From a checkpoint of a small image super-resolution model.
Training: soap at rate 0.0011, batches of 128.
Data: 42238 training examples, 80.9 epochs.
Rows from block 6 of a small image super-resolution model, named by matrix and row number. Each number is 500 + 50 x the weight over its row's rms, rounded and kept within 0 to 999. All counts start at 0. Numbers have three digits each.
After each channel's rows are labels from the 100 images, of 14976, where the channel reaches its highest value: "patch colour" is the nearest of a few named colours to the mean colour under the peak. Only what is clearly more common there than usual is listed. The data: capsule endoscopy frames (Kvasir-Capsule). In brackets: how many of the 100.
# conv: 3x3 conv (model.decb.0.0.conv.weight, 192x384x3x3, each kernel summed), inputs 0-63

conv.53:477528565424525509502493513419480530482503549499447370556510476454484468498510479413497560581520522479477506485488587563552526475524534585493416444444451447512507519530438488477444538467478426
patch colour: grey (41)

conv.8:531469477514454527397403462474501475516475410533485476489448527492501465551482542387445473525496507575413572506470598523547533543549538569508428505428474574418465504572468454431517492517517557
patch colour: yellow (37)

conv.46:518415412436460481517570537531506469446519436456454480524471515505583470482508472459461549557465438513503521436519515518521536521483528564573507591499599544431532511539513497552478503405443555
patch colour: grey (29)

conv.54:496413428614527468516542487570538517503648519482559570521567540561452482417582520487497544579522475495593465526543549537482481522518488507462518557455533515524520625524540467532566443532469483
patch colour: orange (44)

conv.71:549504461446524514513473611471489540542517569429513484472507491506478522478512470513490600525427509507475452418525540465544506512506492474539575464545504503490555524523431469509514531504492528
patch colour: grey (35)

conv.127:527512553475499426532508621545533512479490535518523432429407498508502583514500550514434510538604514527461465526430471523545573554513486437487563524538587497481498612498446510520508507557515505
patch colour: orange (39)

conv.84:432543501556449455434528417510475571477479500525430518457456438522532501471499594478469619429404508505531442486516543465502496520553466459521601546464398572466498495485546532492585499528488504
patch colour: grey (34)

conv.57:516421506507654407478494540463593499579511476475500484423450415535522480547446473495518514473443565576490423390512537519530612500532511504488510508479491519472532517525604416506546580465474481
patch colour: grey (47)

conv.30:451511440498559480468610457488528468518537517460438449525469486507525407533476474426534548494488544524480502581580475488542442458449506509510542594498511576435549427521521483445489509475485468
patch colour: grey (33)

conv.6:588611487476528545503418524457560585482463547529474565516497522473461565466533479535424509568494461550545490458474537504507478471541561530552523475486491510512485442542438504524519516428502550
patch colour: grey (34)

conv.44:532489426440530511524507435466553493510574548502481474514575426538497495546438492502528500502484557516447494563499560495505470486502481462489514462547466544553494539458492537455460533463385452
patch colour: grey (37)

conv.95:560486464435439551494572506557475487548472561545463455593459433579473580539517544606444481588447443539454486438455524525539516452553497495462493469455607406462526458432488472456534566434507556
patch colour: grey (33)