config.toml
model = "image super-resolution model"
image_size = 40
block = "plain"
lr = 0.0011
shampoo_beta = 0.95
eps = 1e-08
gradient_centralization = true
Rows from block 7 of a small image super-resolution model, named by matrix and row number. Each number is 128 + 24 x the weight over its row's rms, rounded and kept within 0 to 255. All counts start at 0. Numbers have three digits each.
After each channel's rows are labels from the 100 images, of 14976, where the channel reaches its highest value: "place" is the part of the image that holds the peak. Only what is clearly more common there than usual is listed. The data: capsule endoscopy frames (Kvasir-Capsule). In brackets: how many of the 100.
# conv: 3x3 conv (model.decb.0.1.conv.weight, 192x192x3x3, each kernel summed), inputs 96-191

conv.132:159107170106156105111145118117130150081092155162109122147167114124147110147123178152107155104124080097090139114154167120131103110094106117140137128107160136132093120141154103129124134136138115150134141132111171103128153142133101149104134119163171113127152115148087110110127110125092111134
place: centre (27)

conv.94:150134120119137135110149146118157155075127140097124146156141161139093162105071110110157112098089142094206111111103139146099114147073125090117130140105108128101098120126128089080107099117138131120163140129086163121121153120126153147133136156117150130133139128157088120078107132135138113123
place: centre (26)

conv.27:120177116100083119084169143159126123111104148108134123156124131170139144169102122073142177129105122118160102169148090161146134171084099093153105114118125163105108123101127151066123122155114113133152112134098125122111100131138157153126164178143140113146101129159102126110180107130167144120
place: centre (25)

conv.48:085111122094118138130150132126118116139129140127154153148113131141139103169100172105117102148130104129101157119127118124120109103140124129117115146177159085146143111118127161106131148133203102107102147139130071146159151126117141142107088150138118134196153132144128152123069141079112128140
place: centre (25)

conv.142:111138099124086110157146142121097143156123105151109134098174087138146109137159148116131148141098153129101134092085117174104127125115159140135092108098119159108188151155078137132163130169107142133131114112170124147145122138136104128115104142104164138140120108142146157113063114150126184145
place: centre (26)

conv.176:161125135172157143098141117161090106140142132131096112077113126135091099146123073114151181170108124118142128128194147148111151122130129121123114109121125125150155080189136127090139139169184110082121149152124118124127099124168163121150107149108108155129112100123110139105149110184100145149
place: middle right (29)

conv.107:128147165115135148105138131161117115132146124172131089125142148109165133119147136097093174145149078107111072176115111153170193152120146130176143199115135135178108116176175142146092117173122107140132158171128090105117107163089118124120129130117153115139108116113073162125115156115161140104
place: bottom centre (45)

conv.50:215137098145122105106103111138098114146148122142098197119115110128091097116185133120121119127139138153098108148133173133125116118117126099112116084097114149131139153122125141115104103135150140138101142139146151124141136129138133103125127159175116136128148161123151112104105157139124147180
place: centre (25)

conv.165:120166109088099143121125158139133107157139106157148142111119134124105112136098135151147144118101132138099090141154135090144100125139117083108168119137126149189120118109170163107126160159153132085148127199145134123130140151097128121104073105163140119114124170108130183096116133136121137105
place: top centre (26)

conv.96:127156136125137128155158132111167073144171176146166115082146142106148149147158153112086161156141140133111058163100145112162139139105114099161114095120141167106119074117101140138104113147136112104050135150120154164092128126140140102138127124123160137111098109141100108111109139135159095100
place: centre (41); bottom centre (31)

conv.16:109129167096124121135152133131086119120102113107117133163141119168157145175107127166146131078134149126152127114141123136091139064174157150142145128136129120112158111123123140109115108153093164151131071132128144109107131139139116117129133139165121116112133123114131131106145143170134101107
place: centre (26)

conv.145:113100161087121124168122123136138125108125164131133163177088137167161193118085163121133118159115117118094134132134113141139152134118086137140155128138143170148142150170139171141145152130144130153136092144106119161113180140115148128132133108129114137143083105139116099098118135137131121091
place: centre (26)

conv.161:138132136114137114104128181089116128121118159099115147094109139138112133106104121118107091178141138143135137147135111136113119161140136123113152202127127109153142134133139121150118155093133127128169106115114170147093123120083148090133123139159152126145087131100196113132115133197120104167
place: centre (28)

conv.180:110169112160111154140136138111151161091158136147098159125116149170100152115118085147161127142145152106128085152146116154155133155125074130114139133099152116157138138159140138153123109130158114146080121126105127139092184098148164082135153105098096099145141121114131117166130102103136117126
place: centre (29)

conv.29:118147114128104107108118117146120140154151086137153153114160119128139133125191146117098129130150117130055083131155099119140134109201154100113098085158127116176159116129080172129112149171115164122110106104138122103129124115107138099122126115138133130102104133104124107166128097103161158125
place: centre (29)

conv.125:127143130107159111144137155169152092129112104125148142162103134099105125106155129179127156169133109087130131146201103087153084129138154175125145128170167152147112043127146128132132144152120131090104104137144114094128116126110138107148140112111121099124127120152131145116124162076097100125
place: centre (26)

conv.172:163116155103142082086086105169134115142165123173112090112168113107139094131162111109190125110132160132144128091095133123152129173114126153109153133135098168094099094112097102157143149144115115161122132129109103167188173124139111105105128121101133118111152161119124133115125091137104100131
place: centre (26)

conv.9:146119158116144145113125150165110156145123105111122144156114116093096163147109119133188104104157118132112104103150119150157123137193155117118120152105117126149144095162122127130150158157120152167168094126118123192108102159124095141144098090159141139107147187140145145130125144122109160096
place: centre (26)

conv.67:126079094113157109152114145124125103140141054126137153147147124104125120127124127127092083141143110118150119164092132109129104129093104144142124133170108144154139069095144121114125122149167129159127098131152127146123111108146096159110099153109130124104147114169148159133137123112140128115
place: centre (32)

conv.69:118142096108110134134137117100120117147101110137121152109137154144126101137143127140127130143107119126152129186117128127104133051125138140087161162154105106090135129122131119123152107140149139144100133061116131103112138114080138155174117140095128137126127142125089122122142080189145121181
place: centre (31)

conv.97:128139142113135127096149120123134144084101145141090141125113135124155133114090163085157144124180120141132137114131140141156123071107096099144154138117106114121130183157151139164140143105112145092149158161148107136119142129113130084137104145146126120135178147152161160129161076069132121122
place: centre (25)

conv.156:187119123122126121121115096116147115104112089105166171107115101126134150134088098153085159140121142168119121164173118113141153099109081160147129108080084092132148151077128137150123102075132125127144111093125137095125115125141134103125162120171151090147134117097155107151156144133126100166
place: centre (28)

conv.15:151128124151115119141130122101109117051149101120158204167098119133157096115087083163132092172140105125123113084167143132162117132089136154118113085135116135150119141138113125135112076164167138133135109082120124155193146152131136153140179131186108165108082146125114137129135089162148139104
place: centre (30)

conv.53:114083150168173196113093092142166152164101140162111147132136110115113142110101153158092156087166132136121151140111129134154118133117093121145120104086134091105105160087127170155154104093186156101141138179104156110139059114123147140129151118178128128131121114094176140124125160132118114147
place: middle right (30)

conv.70:064134089104150058142165124134121144147128141120112095115122174131157112131167097107134108155112170147140107135139133177119113172163094094110149101120108152107142147118145143136165152117090125128123123165103124097108151113125138123153108129118106136147161076098119158142095136124090133165
place: bottom centre (29)

conv.61:144112143127165107133133092137135137121089092088148137105090128096148121099145093132116097130136134140112151158158176131061112106148149122070138106119100092125127155106122136107133112097141119108127134117127151157165168130142099146117104126137101166122130097091154137152151120106102153169
place: centre (36)

conv.40:148121101098140143139169089109102140148112121162147132100125118128181119171159163146102157154123129163142109149156107092118126098145144173130100139133186095130107169141143105137106084166159116133102138113179139119102103117131120136137120133144145107123102137092083124133117109146126158095
place: centre (26)

conv.6:141084139084131156135112106152089144107114096116135133150113150140163130133133114161145153157166087104138120128167086101146148106182148134117150168133093115168142127106121150125110153196126143140132090145153123154130142099104096154139105095136134151168106139146149135169112112131116129131
place: centre (25)

conv.90:087130138113177117096171134142127129095156085100115171145134160121153118151131153145142128157125139132125153169109098146076090135138122099092133118161128149116121133089111116180118156138100131114136122122116147100114182128126146170148139137131126167158126123148129113124080149143174121123
place: bottom right (29)