config.toml
arch = "unet"
model = "image super-resolution model"
dataset = "capsule endoscopy frames (Kvasir-Capsule)"
train_examples = 42238
image_size = 40
crop_scale_min = 1
horizontal_flip = true
task = "super_resolution"
loss = "l1"
scale = 4
norm = "batchnorm"
activation = "elu"
widths = [96, 192, 192]
blocks_per_level = 2
block = "plain"
attention = false
upsampling = "transposed_conv"
init = "orthogonal"
optimizer = "soap"
beta2 = 0.95
lr = 0.0011
beta1 = 0.9
shampoo_beta = 0.95
eps = 1e-08
precondition_frequency = 16
max_precond_dim = 1024
merge_dims = true
one_sided = false
adamw_lr_other_params = 0.0015
grad_clip = 0.5
gradient_centralization = true
steps = 26700
batch_size = 128
epochs = 80.9
lr_schedule = "cosine"
final_lr_fraction = 0.05
warmup_steps = 800
weight_decay = 0.0
adamw_weight_decay_other_params = 0.01
Rows from block 7 of a small image super-resolution model, named by matrix and row number. Each number is 128 + 32 x the weight over its row's rms, rounded and kept within 0 to 255. All counts start at 0. Numbers have three digits each. After the name is the row's rms in percent of the matrix's.
Before each channel's rows are labels from the 100 images, of 14976, where the channel reaches its highest value: "colour at peak" is the nearest of a few named colours to the mean colour under the peak. Only what is clearly more common there than usual is listed. The data: capsule endoscopy frames (Kvasir-Capsule). In brackets: how many of the 100, against the usual share in percent.
# conv: 3x3 conv (model.decb.0.1.conv.weight, 192x192x3x3, each kernel summed), inputs 0-95

colour at peak: pink (25 vs 0.3)
conv.167 106:105150101117152133102148130088156101137115130086187138188149113126075143149137080135060138104102156139132183106127147184055131121157160098099098126124097098165150100110131122181219125150127126115086183121150163097148107106159131148143087128182139195092139139129107185090128154146093153077

colour at peak: pink (25 vs 0.3)
conv.42 127:080104150063180114130108133118144129082113131161109103130192167117125139153153107099098123122120141136113159083030126144124127117156119103120172127123098152186142194142076106096173084123116152136141168140128151118132119030148089145139156069122116129126166071117132136160109116023119099110

colour at peak: grey (37 vs 11.9)
conv.180 096:147095073087125078159116141111120116117163122088074121156120098110164170117138110133130106141151107170135128110123121121199087171093166100158119109151131158107115202069100150118187195124127149109174117114151061219067122142170125178147099079152107149109093113128061102168133123116144130094

colour at peak: grey (43 vs 11.9)
conv.44 101:123102131089116145177089133069135152113121132142200155118164155121106118076145129100097122168146136110094083103117136184174106161163107130157173121141145085121113102147119088103072147096148109153121195068138138121061150104110120161077144126117089108135147148133117113089137093136110182134

colour at peak: grey (35 vs 11.9)
conv.102 098:091120100145132156100153137075098100093077109135157110146151071106115056147122134090094108107166131068116052084162108104110139129073209122154108069099142168118175103130135129117172140112110091098088226157096173100095122065103140143131096127129147117099126085091131113134131102139147144118

colour at peak: grey (45 vs 11.9)
conv.157 088:145132105097141155131150103110101050176188154107074131148140108145136143136103096107150094114160136106092097154104146138153130150146109131111107127137105132092063132147122134161146094151160122122155219226090131107096137143169160159121047094082069113097130143114149131133163117155123166132

colour at peak: grey (32 vs 11.9)
conv.172 115:093173126094144176166093142107136125112108122100124131175176166081120165196155108131131112152120107176156147076146112160102114161150126124114125119181114165160224099137153103131161062101146106092164171143128145143150143099098123111129106059129108128124105109112083199146144142091128122168

colour at peak: grey (40 vs 11.9)
conv.99 106:133141138136159125093124142107106157153065126166168123144100111125089173126147177167117148173134167087130120164158167067144093112083203167168181135112131160123123112166113097083126159042104123179093135219143095116060077146116101095165112085205101114138148175156164122111116103175139172069

colour at peak: grey (39 vs 11.9)
conv.160 088:180142110135116129106159098051116115134191138129132131110170125159141107144171101134109147118095145105105130187135095141164184103122090095083139077126107125152134158160121098166121094131138073153134186153156092129225176145129167142101112133096104089124078133163152139133084131144169113092

colour at peak: grey (40 vs 11.9)
conv.7 094:147118094174123100044103161138089093137099141079207161095112121125065075105131148136112105122110149139186125127046112126132123111070116145110091156074169169072134165087151130162142098178124119148165131137151060095067141172129096093140122146155153136166085131167106177138115126163103081172

colour at peak: grey (34 vs 11.9)
conv.13 101:128135053119142151174121121112178116100124137088171117131184111134165135127135061128153160119208116132097076134115113146108168123059175072083099079131093158158156099099144104174144101128093149157122150082128164156166103144123127209100148117109124159105202143153164138131164124095145146086

colour at peak: grey (42 vs 11.9)
conv.24 079:131179111119124091121158104135119123126112075147140129100154110144101173129102126124104100123137126118083108152134099098102109134099124136144134099078119170141185074088123095139084123107116077103094240111152176145149169086097110175128141138147134100128091103144087128088139132165111136062

colour at peak: grey (38 vs 11.9)
conv.111 109:096084170040104073152142131122088153166143157185110100146134123079126140105117115145136094062126124187152128099141103134123127049108116136172133126070173137098120140136096123153142148129121112150141193135072164114121153161141140144113143101120116123124090091123170113092116167138116142100

colour at peak: grey (38 vs 11.9)
conv.75 091:137154155109113101150099152133153124122171101126132092108158126091158165094109149175128110131133098139152162111114187150109143159111118068124098100170108118205139112115093158154137126152125158134114175163178150094103157115136108085101147105066099142121121116143081156137148147122100106106

colour at peak: grey (29 vs 11.9)
conv.104 096:079139148136155131170210175147117179130112160096160098163118133102095066108168101107174108168124121116123181078118120140143126132084127073100161109121128104074133212128126157094184067088128125079139151101064124096125174127081170121155105146183154164083163096109153109140071130095123121138

colour at peak: grey (51 vs 11.9)
conv.86 101:096116135143147135117191123095090152105089045156123091098098173102107154127132080190186144127183109115126168089156098124102151114184047167113126098079150127104093164122126123159185133114134161104084117144087217146133157081152118163065136093184116103070071134101159144132090123104153104081

colour at peak: grey (42 vs 11.9)
conv.12 103:114133110125093144174138129123075109112122137106133111171116139041126167167104134079104183147137094065109119100123095120159112176129065125077187152158118146175106152135149114108151073155097112115176163107121099177099139087173141166094111103117168143166151086152154045146153123150125136136

colour at peak: grey (36 vs 11.9)
conv.158 102:123137075136126215113104126107148154150119096125147092099104105142120069118094121067139168159122116135133098121186163191160110139135160125124105065152100137102162141089091107077141088138132141094115197160142213123141115109131167149078136094119109092131129153149124104096109131134069196212

colour at peak: grey (34 vs 11.9)
conv.144 090:145092125163085168109108142129135088072126164113132117144165086093098081171143206124084167069098099149105160111108130130100097107184121112165155123143125109111117146149093152077123105040076113100162149129135146167128100089086168098105073133116128133087159171126101100097145114152057180085

colour at peak: grey (42 vs 11.9)
conv.183 092:095108075137118076132159133151155103098114129145138162123157149094130051109139073095080133110150153109110117066163106117086129114095161126137101093087099140110154107155136135138131170112100119073084255130113190165130146084095117146154101142146130128129142086097096116101137127118127158132

colour at peak: grey (35 vs 11.9)
conv.33 104:164151096128111142065154151109126114129140107110094138111175182085122098091110108129095094136096096153088092102125150128173179138201071147158116129099136135212129121168088089116123091133090112032129169095150144146047149133159130122137112146148108092095137116107062211152153113115108115127

colour at peak: grey (46 vs 11.9)
conv.73 082:133154137131104118140148116101148117124124154153149113108168103121138119117121096083101109094140078147127118094171136129147105122043159055116125072101090171145119106123091147116122150117107104092121255159130209154108144089197141148139099130149125117101133086124108122135160146155161162102