Weights of a small image super-resolution model: soap at rate 0.0011, 42238 training examples.
Rows from block 3, named by matrix and row number. Each number is 200 + 30 x the weight over its row's rms, rounded and kept within 0 to 999. All counts start at 0. After the name is the row's rms in percent of the matrix's.
# conv: 3x3 conv (model.enc.1.1.conv.weight, 192x192x3x3), inputs 174-179, a 3x3 kernel for each
conv.36,101,201,164,251,172,187,175,231,172,240,243,245,250,188,225,201,262,220,181,205,194,222,161,205,185,236,152,197,199,204,181,161,183,219,204,199,223,192,238,172,266,194,245,195,237,176,246,175,212,208,226,237,236,210,223
conv.37,101,221,212,180,198,213,192,182,210,220,222,220,180,147,181,157,194,185,224,197,214,203,196,127,164,163,226,206,190,211,223,235,196,218,183,230,243,198,212,176,222,216,185,203,209,212,213,176,210,208,198,224,215,199,202
conv.38,100,142,192,168,228,231,183,197,220,230,214,209,201,203,166,223,206,209,221,176,172,209,243,219,176,194,149,238,260,226,154,217,177,276,188,189,209,178,177,201,123,209,222,208,163,181,194,220,237,198,217,201,140,150,188
conv.39,100,222,195,193,259,201,206,183,195,259,213,212,108,228,156,166,196,182,229,211,185,199,206,215,147,188,226,163,180,195,141,243,206,192,130,189,209,199,175,214,189,260,207,145,187,210,144,182,205,147,194,196,185,182,184
conv.40,104,250,210,186,205,298,236,228,219,202,241,187,217,162,246,238,196,196,215,184,203,243,246,182,184,210,180,192,195,202,217,152,238,251,155,247,186,219,197,180,233,211,198,180,198,193,165,197,225,205,239,202,201,219,171
conv.41,107,232,225,197,196,207,202,222,188,196,228,202,193,177,187,239,194,199,203,238,171,221,208,207,193,229,222,150,226,220,179,242,256,195,189,217,190,173,177,168,209,237,157,174,171,205,178,236,177,209,208,212,205,175,213
conv.42,092,217,227,203,224,145,175,191,169,126,203,209,270,216,193,212,242,233,221,212,227,221,212,190,257,189,176,261,163,211,179,175,174,196,199,206,213,194,215,174,213,201,245,177,185,168,225,187,171,183,191,188,221,140,183
conv.43,089,222,214,191,201,221,199,215,212,229,197,207,235,237,197,176,255,164,232,186,198,128,218,194,228,189,210,187,190,230,269,187,224,203,183,193,211,214,187,200,227,217,210,204,168,190,180,210,198,205,216,237,170,195,179
conv.44,102,156,197,233,225,206,190,261,241,239,154,210,210,252,219,230,201,196,219,150,163,138,155,185,228,220,201,253,159,210,205,258,178,150,244,245,217,205,188,159,195,163,213,158,225,198,199,200,237,224,198,231,197,201,219
conv.45,098,184,240,139,207,247,234,175,173,180,223,235,192,222,177,210,186,208,169,199,257,214,238,157,198,208,208,201,194,171,164,176,231,181,234,157,178,225,225,231,263,225,225,205,149,163,248,214,182,208,174,211,185,195,232
conv.46,098,181,221,189,262,157,184,182,242,184,200,205,179,209,216,158,192,209,194,193,215,149,178,252,240,197,243,187,227,208,217,197,230,181,201,175,180,188,167,166,194,184,187,250,249,289,151,174,169,183,209,251,189,217,183
conv.47,116,199,220,173,175,173,207,196,234,137,170,220,163,186,173,184,203,158,192,192,231,198,193,169,220,247,192,214,178,228,183,243,155,202,240,232,178,207,216,197,183,231,163,165,204,196,184,146,210,176,209,176,177,209,195
conv.48,105,218,201,243,208,148,169,155,204,166,183,217,230,226,208,180,219,178,198,193,173,206,185,144,131,132,253,168,203,178,158,193,187,232,229,223,170,213,194,247,193,246,219,205,211,200,165,279,219,192,184,196,158,202,170
conv.49,099,161,180,193,210,208,231,159,187,178,186,214,171,169,182,230,216,223,211,239,257,174,190,175,184,216,185,176,135,221,234,166,162,238,146,213,208,192,212,231,233,228,191,192,174,162,172,216,220,148,165,195,211,184,199
conv.50,102,215,223,107,231,180,177,221,187,186,261,147,222,164,203,198,202,131,188,197,199,186,157,186,184,185,182,156,198,171,181,193,154,196,190,193,171,162,204,151,179,250,210,215,233,181,217,183,197,210,222,194,161,203,202
conv.51,102,182,183,185,242,235,229,225,205,197,181,170,190,179,219,231,162,244,211,213,215,110,200,176,210,225,153,173,211,211,167,236,160,197,178,205,165,205,181,194,211,150,217,226,158,231,252,167,259,198,216,249,165,221,179
conv.52,106,189,127,280,220,186,217,191,185,246,185,159,201,113,188,191,176,196,185,241,218,241,146,238,186,210,208,203,248,195,180,162,213,200,220,205,184,227,220,178,190,213,181,184,153,142,176,213,189,217,248,227,226,257,198
conv.53,101,205,123,203,169,261,185,190,179,251,175,171,159,154,154,140,106,156,224,242,154,298,211,226,169,227,158,228,186,180,187,184,259,219,257,250,193,180,145,197,208,171,200,219,174,170,225,255,264,282,190,190,191,201,183
conv.54,102,220,272,156,241,206,195,181,208,180,281,176,201,210,210,181,178,199,176,157,186,183,220,192,201,164,258,194,224,222,211,219,227,242,195,231,212,193,172,214,190,195,158,236,228,259,167,184,228,227,217,238,168,161,214
conv.55,110,208,151,170,196,225,178,196,234,203,233,167,155,163,146,176,178,203,190,213,202,199,222,232,194,207,190,166,253,225,236,131,177,212,274,152,158,228,195,157,222,191,187,174,209,184,155,188,184,220,168,205,184,203,172
conv.56,092,217,165,162,199,203,181,186,233,209,180,163,148,150,207,184,149,219,202,196,191,187,183,169,166,180,219,208,182,177,194,182,224,227,179,248,174,214,162,189,173,216,182,241,194,149,234,227,158,226,169,178,181,174,200
conv.57,094,143,183,228,284,192,161,138,190,167,208,197,209,180,247,201,257,250,256,178,216,196,202,205,178,248,201,209,206,171,213,180,203,240,212,209,180,197,212,180,238,203,216,222,273,176,173,176,201,187,193,209,218,224,203
conv.58,090,204,195,202,171,149,213,170,184,178,239,146,233,218,236,172,277,161,211,182,194,225,213,231,257,219,208,193,194,215,189,149,159,253,172,215,210,179,222,224,189,189,170,200,189,186,197,154,183,164,225,193,211,212,214
conv.59,100,162,221,250,230,203,230,211,278,128,111,207,222,199,224,170,219,215,276,246,211,143,229,160,111,244,171,229,201,206,198,253,230,203,193,176,187,170,202,191,215,189,179,245,185,192,156,143,197,147,167,220,152,188,208
conv.60,099,252,156,236,142,212,239,209,151,137,177,190,169,176,171,191,137,221,184,153,167,185,233,193,174,166,190,188,230,213,168,269,258,202,210,163,198,180,132,169,202,190,225,203,209,252,179,228,193,189,179,237,170,232,172
conv.61,093,276,188,229,191,200,226,182,268,245,198,204,211,217,167,158,187,202,207,221,214,186,225,185,172,183,239,173,173,221,162,206,219,206,228,226,196,212,163,187,195,144,200,166,178,215,199,195,206,208,195,228,169,248,181
conv.62,097,204,218,212,189,232,147,212,222,206,203,183,192,213,177,182,187,239,177,171,210,169,227,203,199,223,184,189,206,203,244,211,179,220,231,200,216,218,197,186,211,250,145,207,246,190,230,170,210,270,173,218,176,246,265
conv.63,100,180,201,147,183,229,156,205,222,188,134,188,192,187,205,174,206,213,194,216,209,230,194,242,169,196,171,200,214,205,193,220,216,213,215,186,238,228,210,222,191,171,207,209,180,174,233,182,204,160,262,236,186,214,234
conv.64,086,153,193,157,227,199,189,188,218,236,218,213,179,219,212,200,182,146,169,244,225,181,127,194,228,180,200,171,181,222,149,191,193,221,224,214,202,182,167,174,175,204,169,236,219,234,165,176,197,228,241,199,195,224,207
conv.65,103,223,210,227,242,218,249,104,209,211,174,269,158,224,214,164,144,169,174,210,203,207,174,232,239,192,229,232,188,235,267,207,217,188,174,181,255,161,153,183,205,190,194,220,206,184,207,192,214,193,179,208,179,156,224
conv.66,095,215,207,237,209,158,204,181,211,201,203,178,173,190,180,180,186,200,163,266,195,157,227,200,207,168,197,197,193,194,196,194,177,196,190,141,219,271,187,189,192,222,203,212,248,221,176,208,186,176,184,183,189,205,188
conv.67,108,154,177,197,210,165,205,208,250,183,148,183,185,178,222,241,161,220,198,175,240,130,215,226,192,176,191,232,182,209,181,174,183,219,192,189,181,240,197,188,210,195,195,223,168,217,180,160,203,214,200,134,228,201,203
conv.68,098,183,165,179,253,187,221,171,166,204,241,170,177,250,233,229,218,188,237,234,178,224,191,221,221,195,182,177,217,174,211,236,194,162,223,196,149,141,144,150,227,225,158,231,242,235,172,241,145,213,255,244,192,252,186
conv.69,100,242,212,198,218,172,142,212,164,229,194,260,222,239,138,189,212,163,189,189,191,240,235,205,201,179,172,243,201,209,192,187,228,158,251,198,247,187,234,213,188,219,286,216,204,190,169,208,208,199,224,163,202,236,237
conv.70,109,203,173,113,230,206,191,128,163,272,250,189,189,203,90,190,190,217,258,218,206,198,161,182,241,186,231,214,190,225,218,205,178,183,159,206,192,208,185,179,138,251,233,193,202,234,191,195,225,190,189,168,191,241,222
conv.71,102,194,163,209,172,260,224,174,205,222,214,192,214,142,149,223,197,218,190,206,160,215,207,184,201,224,238,198,243,253,200,238,259,212,216,200,184,210,229,182,243,205,177,221,173,131,225,201,235,202,239,188,219,193,171
conv.72,093,186,211,174,206,189,199,190,200,241,196,209,220,183,190,191,195,190,193,235,148,168,202,150,226,193,151,166,182,218,191,216,204,157,194,196,205,220,208,238,192,210,221,196,163,237,174,216,228,207,187,213,184,160,237
conv.73,098,217,258,208,196,241,211,209,233,291,266,189,189,225,182,188,173,173,191,225,193,226,228,231,234,176,240,196,213,230,202,235,193,168,191,216,215,238,188,159,187,210,215,188,244,181,204,100,164,218,199,188,161,170,180
conv.74,098,193,215,191,192,181,200,197,231,168,233,196,216,222,201,196,185,168,255,206,211,212,160,259,212,191,207,225,202,241,260,155,214,246,212,230,214,225,276,239,242,169,198,204,207,223,233,159,202,215,237,229,268,237,253
conv.75,093,215,190,162,161,210,191,169,215,211,228,188,205,202,234,163,224,186,165,186,171,225,135,204,205,190,206,207,163,199,189,186,205,212,207,211,182,207,124,151,210,170,140,203,175,247,202,205,211,183,245,193,152,223,212
conv.76,099,161,211,159,139,241,189,138,172,268,154,127,199,203,164,195,157,142,204,124,187,197,237,138,219,188,199,198,225,216,211,224,240,191,210,211,208,247,212,189,236,225,145,205,216,216,256,231,201,234,142,237,208,235,201
conv.77,100,239,209,237,203,201,203,167,220,191,160,232,180,178,250,144,218,205,207,179,227,178,189,194,231,193,227,206,201,208,174,217,233,176,248,228,216,236,182,171,187,261,221,226,268,204,198,198,255,176,203,246,185,222,200
conv.78,095,186,208,179,150,233,210,240,210,177,280,219,198,214,262,200,217,237,203,246,194,154,235,223,207,216,232,179,191,221,217,266,268,174,204,151,201,177,271,216,247,225,192,130,211,194,182,194,179,217,162,202,206,209,234
conv.79,107,210,182,121,196,213,239,251,209,191,194,262,182,182,148,173,180,189,169,177,205,230,204,226,196,223,192,212,170,262,210,198,208,196,204,167,188,193,235,160,197,247,211,191,247,212,234,268,200,202,232,227,230,172,231
conv.80,101,220,164,220,161,185,264,220,176,180,209,197,247,169,228,244,184,240,249,203,197,170,219,188,178,226,222,230,196,169,232,200,224,196,147,162,204,193,230,261,193,192,207,220,186,198,185,212,222,209,182,212,231,232,261
conv.81,097,196,204,257,207,180,195,209,208,134,193,175,170,197,214,200,169,197,191,232,204,207,154,239,174,233,195,222,233,183,195,227,183,261,170,199,199,219,226,177,166,177,262,169,237,253,173,189,226,136,209,185,220,216,183
conv.82,099,191,221,187,236,163,227,171,220,172,222,195,264,207,170,208,227,170,214,205,144,187,175,237,227,176,206,157,220,156,213,171,165,194,199,195,169,202,153,184,180,223,240,127,172,228,205,165,191,213,191,210,165,211,199
conv.83,095,170,198,195,175,189,178,206,137,206,254,199,183,210,195,195,188,236,191,201,139,226,214,235,227,170,210,277,143,187,198,161,171,161,224,199,220,192,195,218,134,181,201,211,249,266,180,116,206,161,176,183,232,177,231
conv.84,094,192,205,199,216,176,247,194,135,192,217,186,221,182,254,180,209,216,218,197,225,198,213,266,233,169,225,184,209,223,151,206,171,199,175,170,140,196,178,189,230,175,270,206,171,187,238,165,268,195,241,144,222,240,217
conv.85,108,193,202,209,194,202,166,161,188,195,195,224,218,186,165,226,197,256,234,196,197,159,235,256,167,201,227,177,216,188,178,260,152,179,209,239,175,174,200,209,130,190,219,193,193,197,210,186,276,178,254,188,209,185,154
conv.86,094,211,156,210,231,169,234,217,233,212,178,216,169,221,187,185,185,151,185,188,219,255,237,233,149,145,186,224,226,198,209,216,168,184,180,212,192,223,187,188,175,131,179,223,247,171,223,249,211,204,220,226,204,220,212
conv.87,099,214,161,237,225,246,184,188,193,260,191,215,218,241,165,159,223,200,206,190,242,259,204,173,219,206,240,221,194,124,154,214,162,171,184,171,187,169,296,179,249,147,145,153,226,196,189,211,186,162,217,223,161,167,207
conv.88,107,190,223,157,211,173,224,187,173,204,215,214,214,199,239,167,210,184,119,220,256,214,170,219,266,207,159,158,205,206,196,182,178,204,273,231,154,231,212,185,242,248,196,213,205,224,200,250,215,191,182,198,151,192,154
conv.89,105,226,231,128,175,218,189,229,194,199,226,223,215,185,223,186,200,205,185,234,173,191,254,163,130,192,225,142,198,167,215,210,171,237,168,240,212,171,161,200,213,141,282,178,197,175,201,226,209,204,202,229,169,152,206
conv.90,107,178,145,158,281,107,184,168,195,210,215,167,172,201,162,90,142,124,183,177,180,184,174,217,221,175,159,117,177,185,179,267,217,187,206,196,195,242,180,159,210,214,182,222,150,241,218,173,205,229,217,196,211,205,236
conv.91,093,208,202,229,176,270,157,197,191,229,166,246,253,239,189,164,243,196,217,240,206,149,235,246,179,164,199,158,241,234,218,279,235,184,187,199,182,208,247,249,171,208,267,161,205,139,195,192,230,253,189,198,233,173,232
conv.92,101,222,203,250,267,191,174,233,217,232,244,186,240,216,216,203,226,219,174,225,189,244,170,213,171,174,189,131,178,193,200,171,201,192,227,221,213,191,173,209,240,192,209,173,156,195,151,200,191,196,185,203,174,231,180
conv.93,110,152,228,178,198,237,210,225,231,214,175,222,192,174,213,231,184,146,204,155,191,219,198,188,184,141,208,183,175,221,241,214,187,185,177,223,177,268,163,222,221,189,262,229,183,200,246,256,165,214,220,145,232,211,239
conv.94,095,189,206,204,225,167,198,195,205,191,203,152,146,190,204,209,145,162,173,198,163,243,158,214,209,216,179,226,195,196,209,196,210,190,202,172,126,204,174,180,182,151,215,185,204,203,170,194,218,174,137,237,216,168,155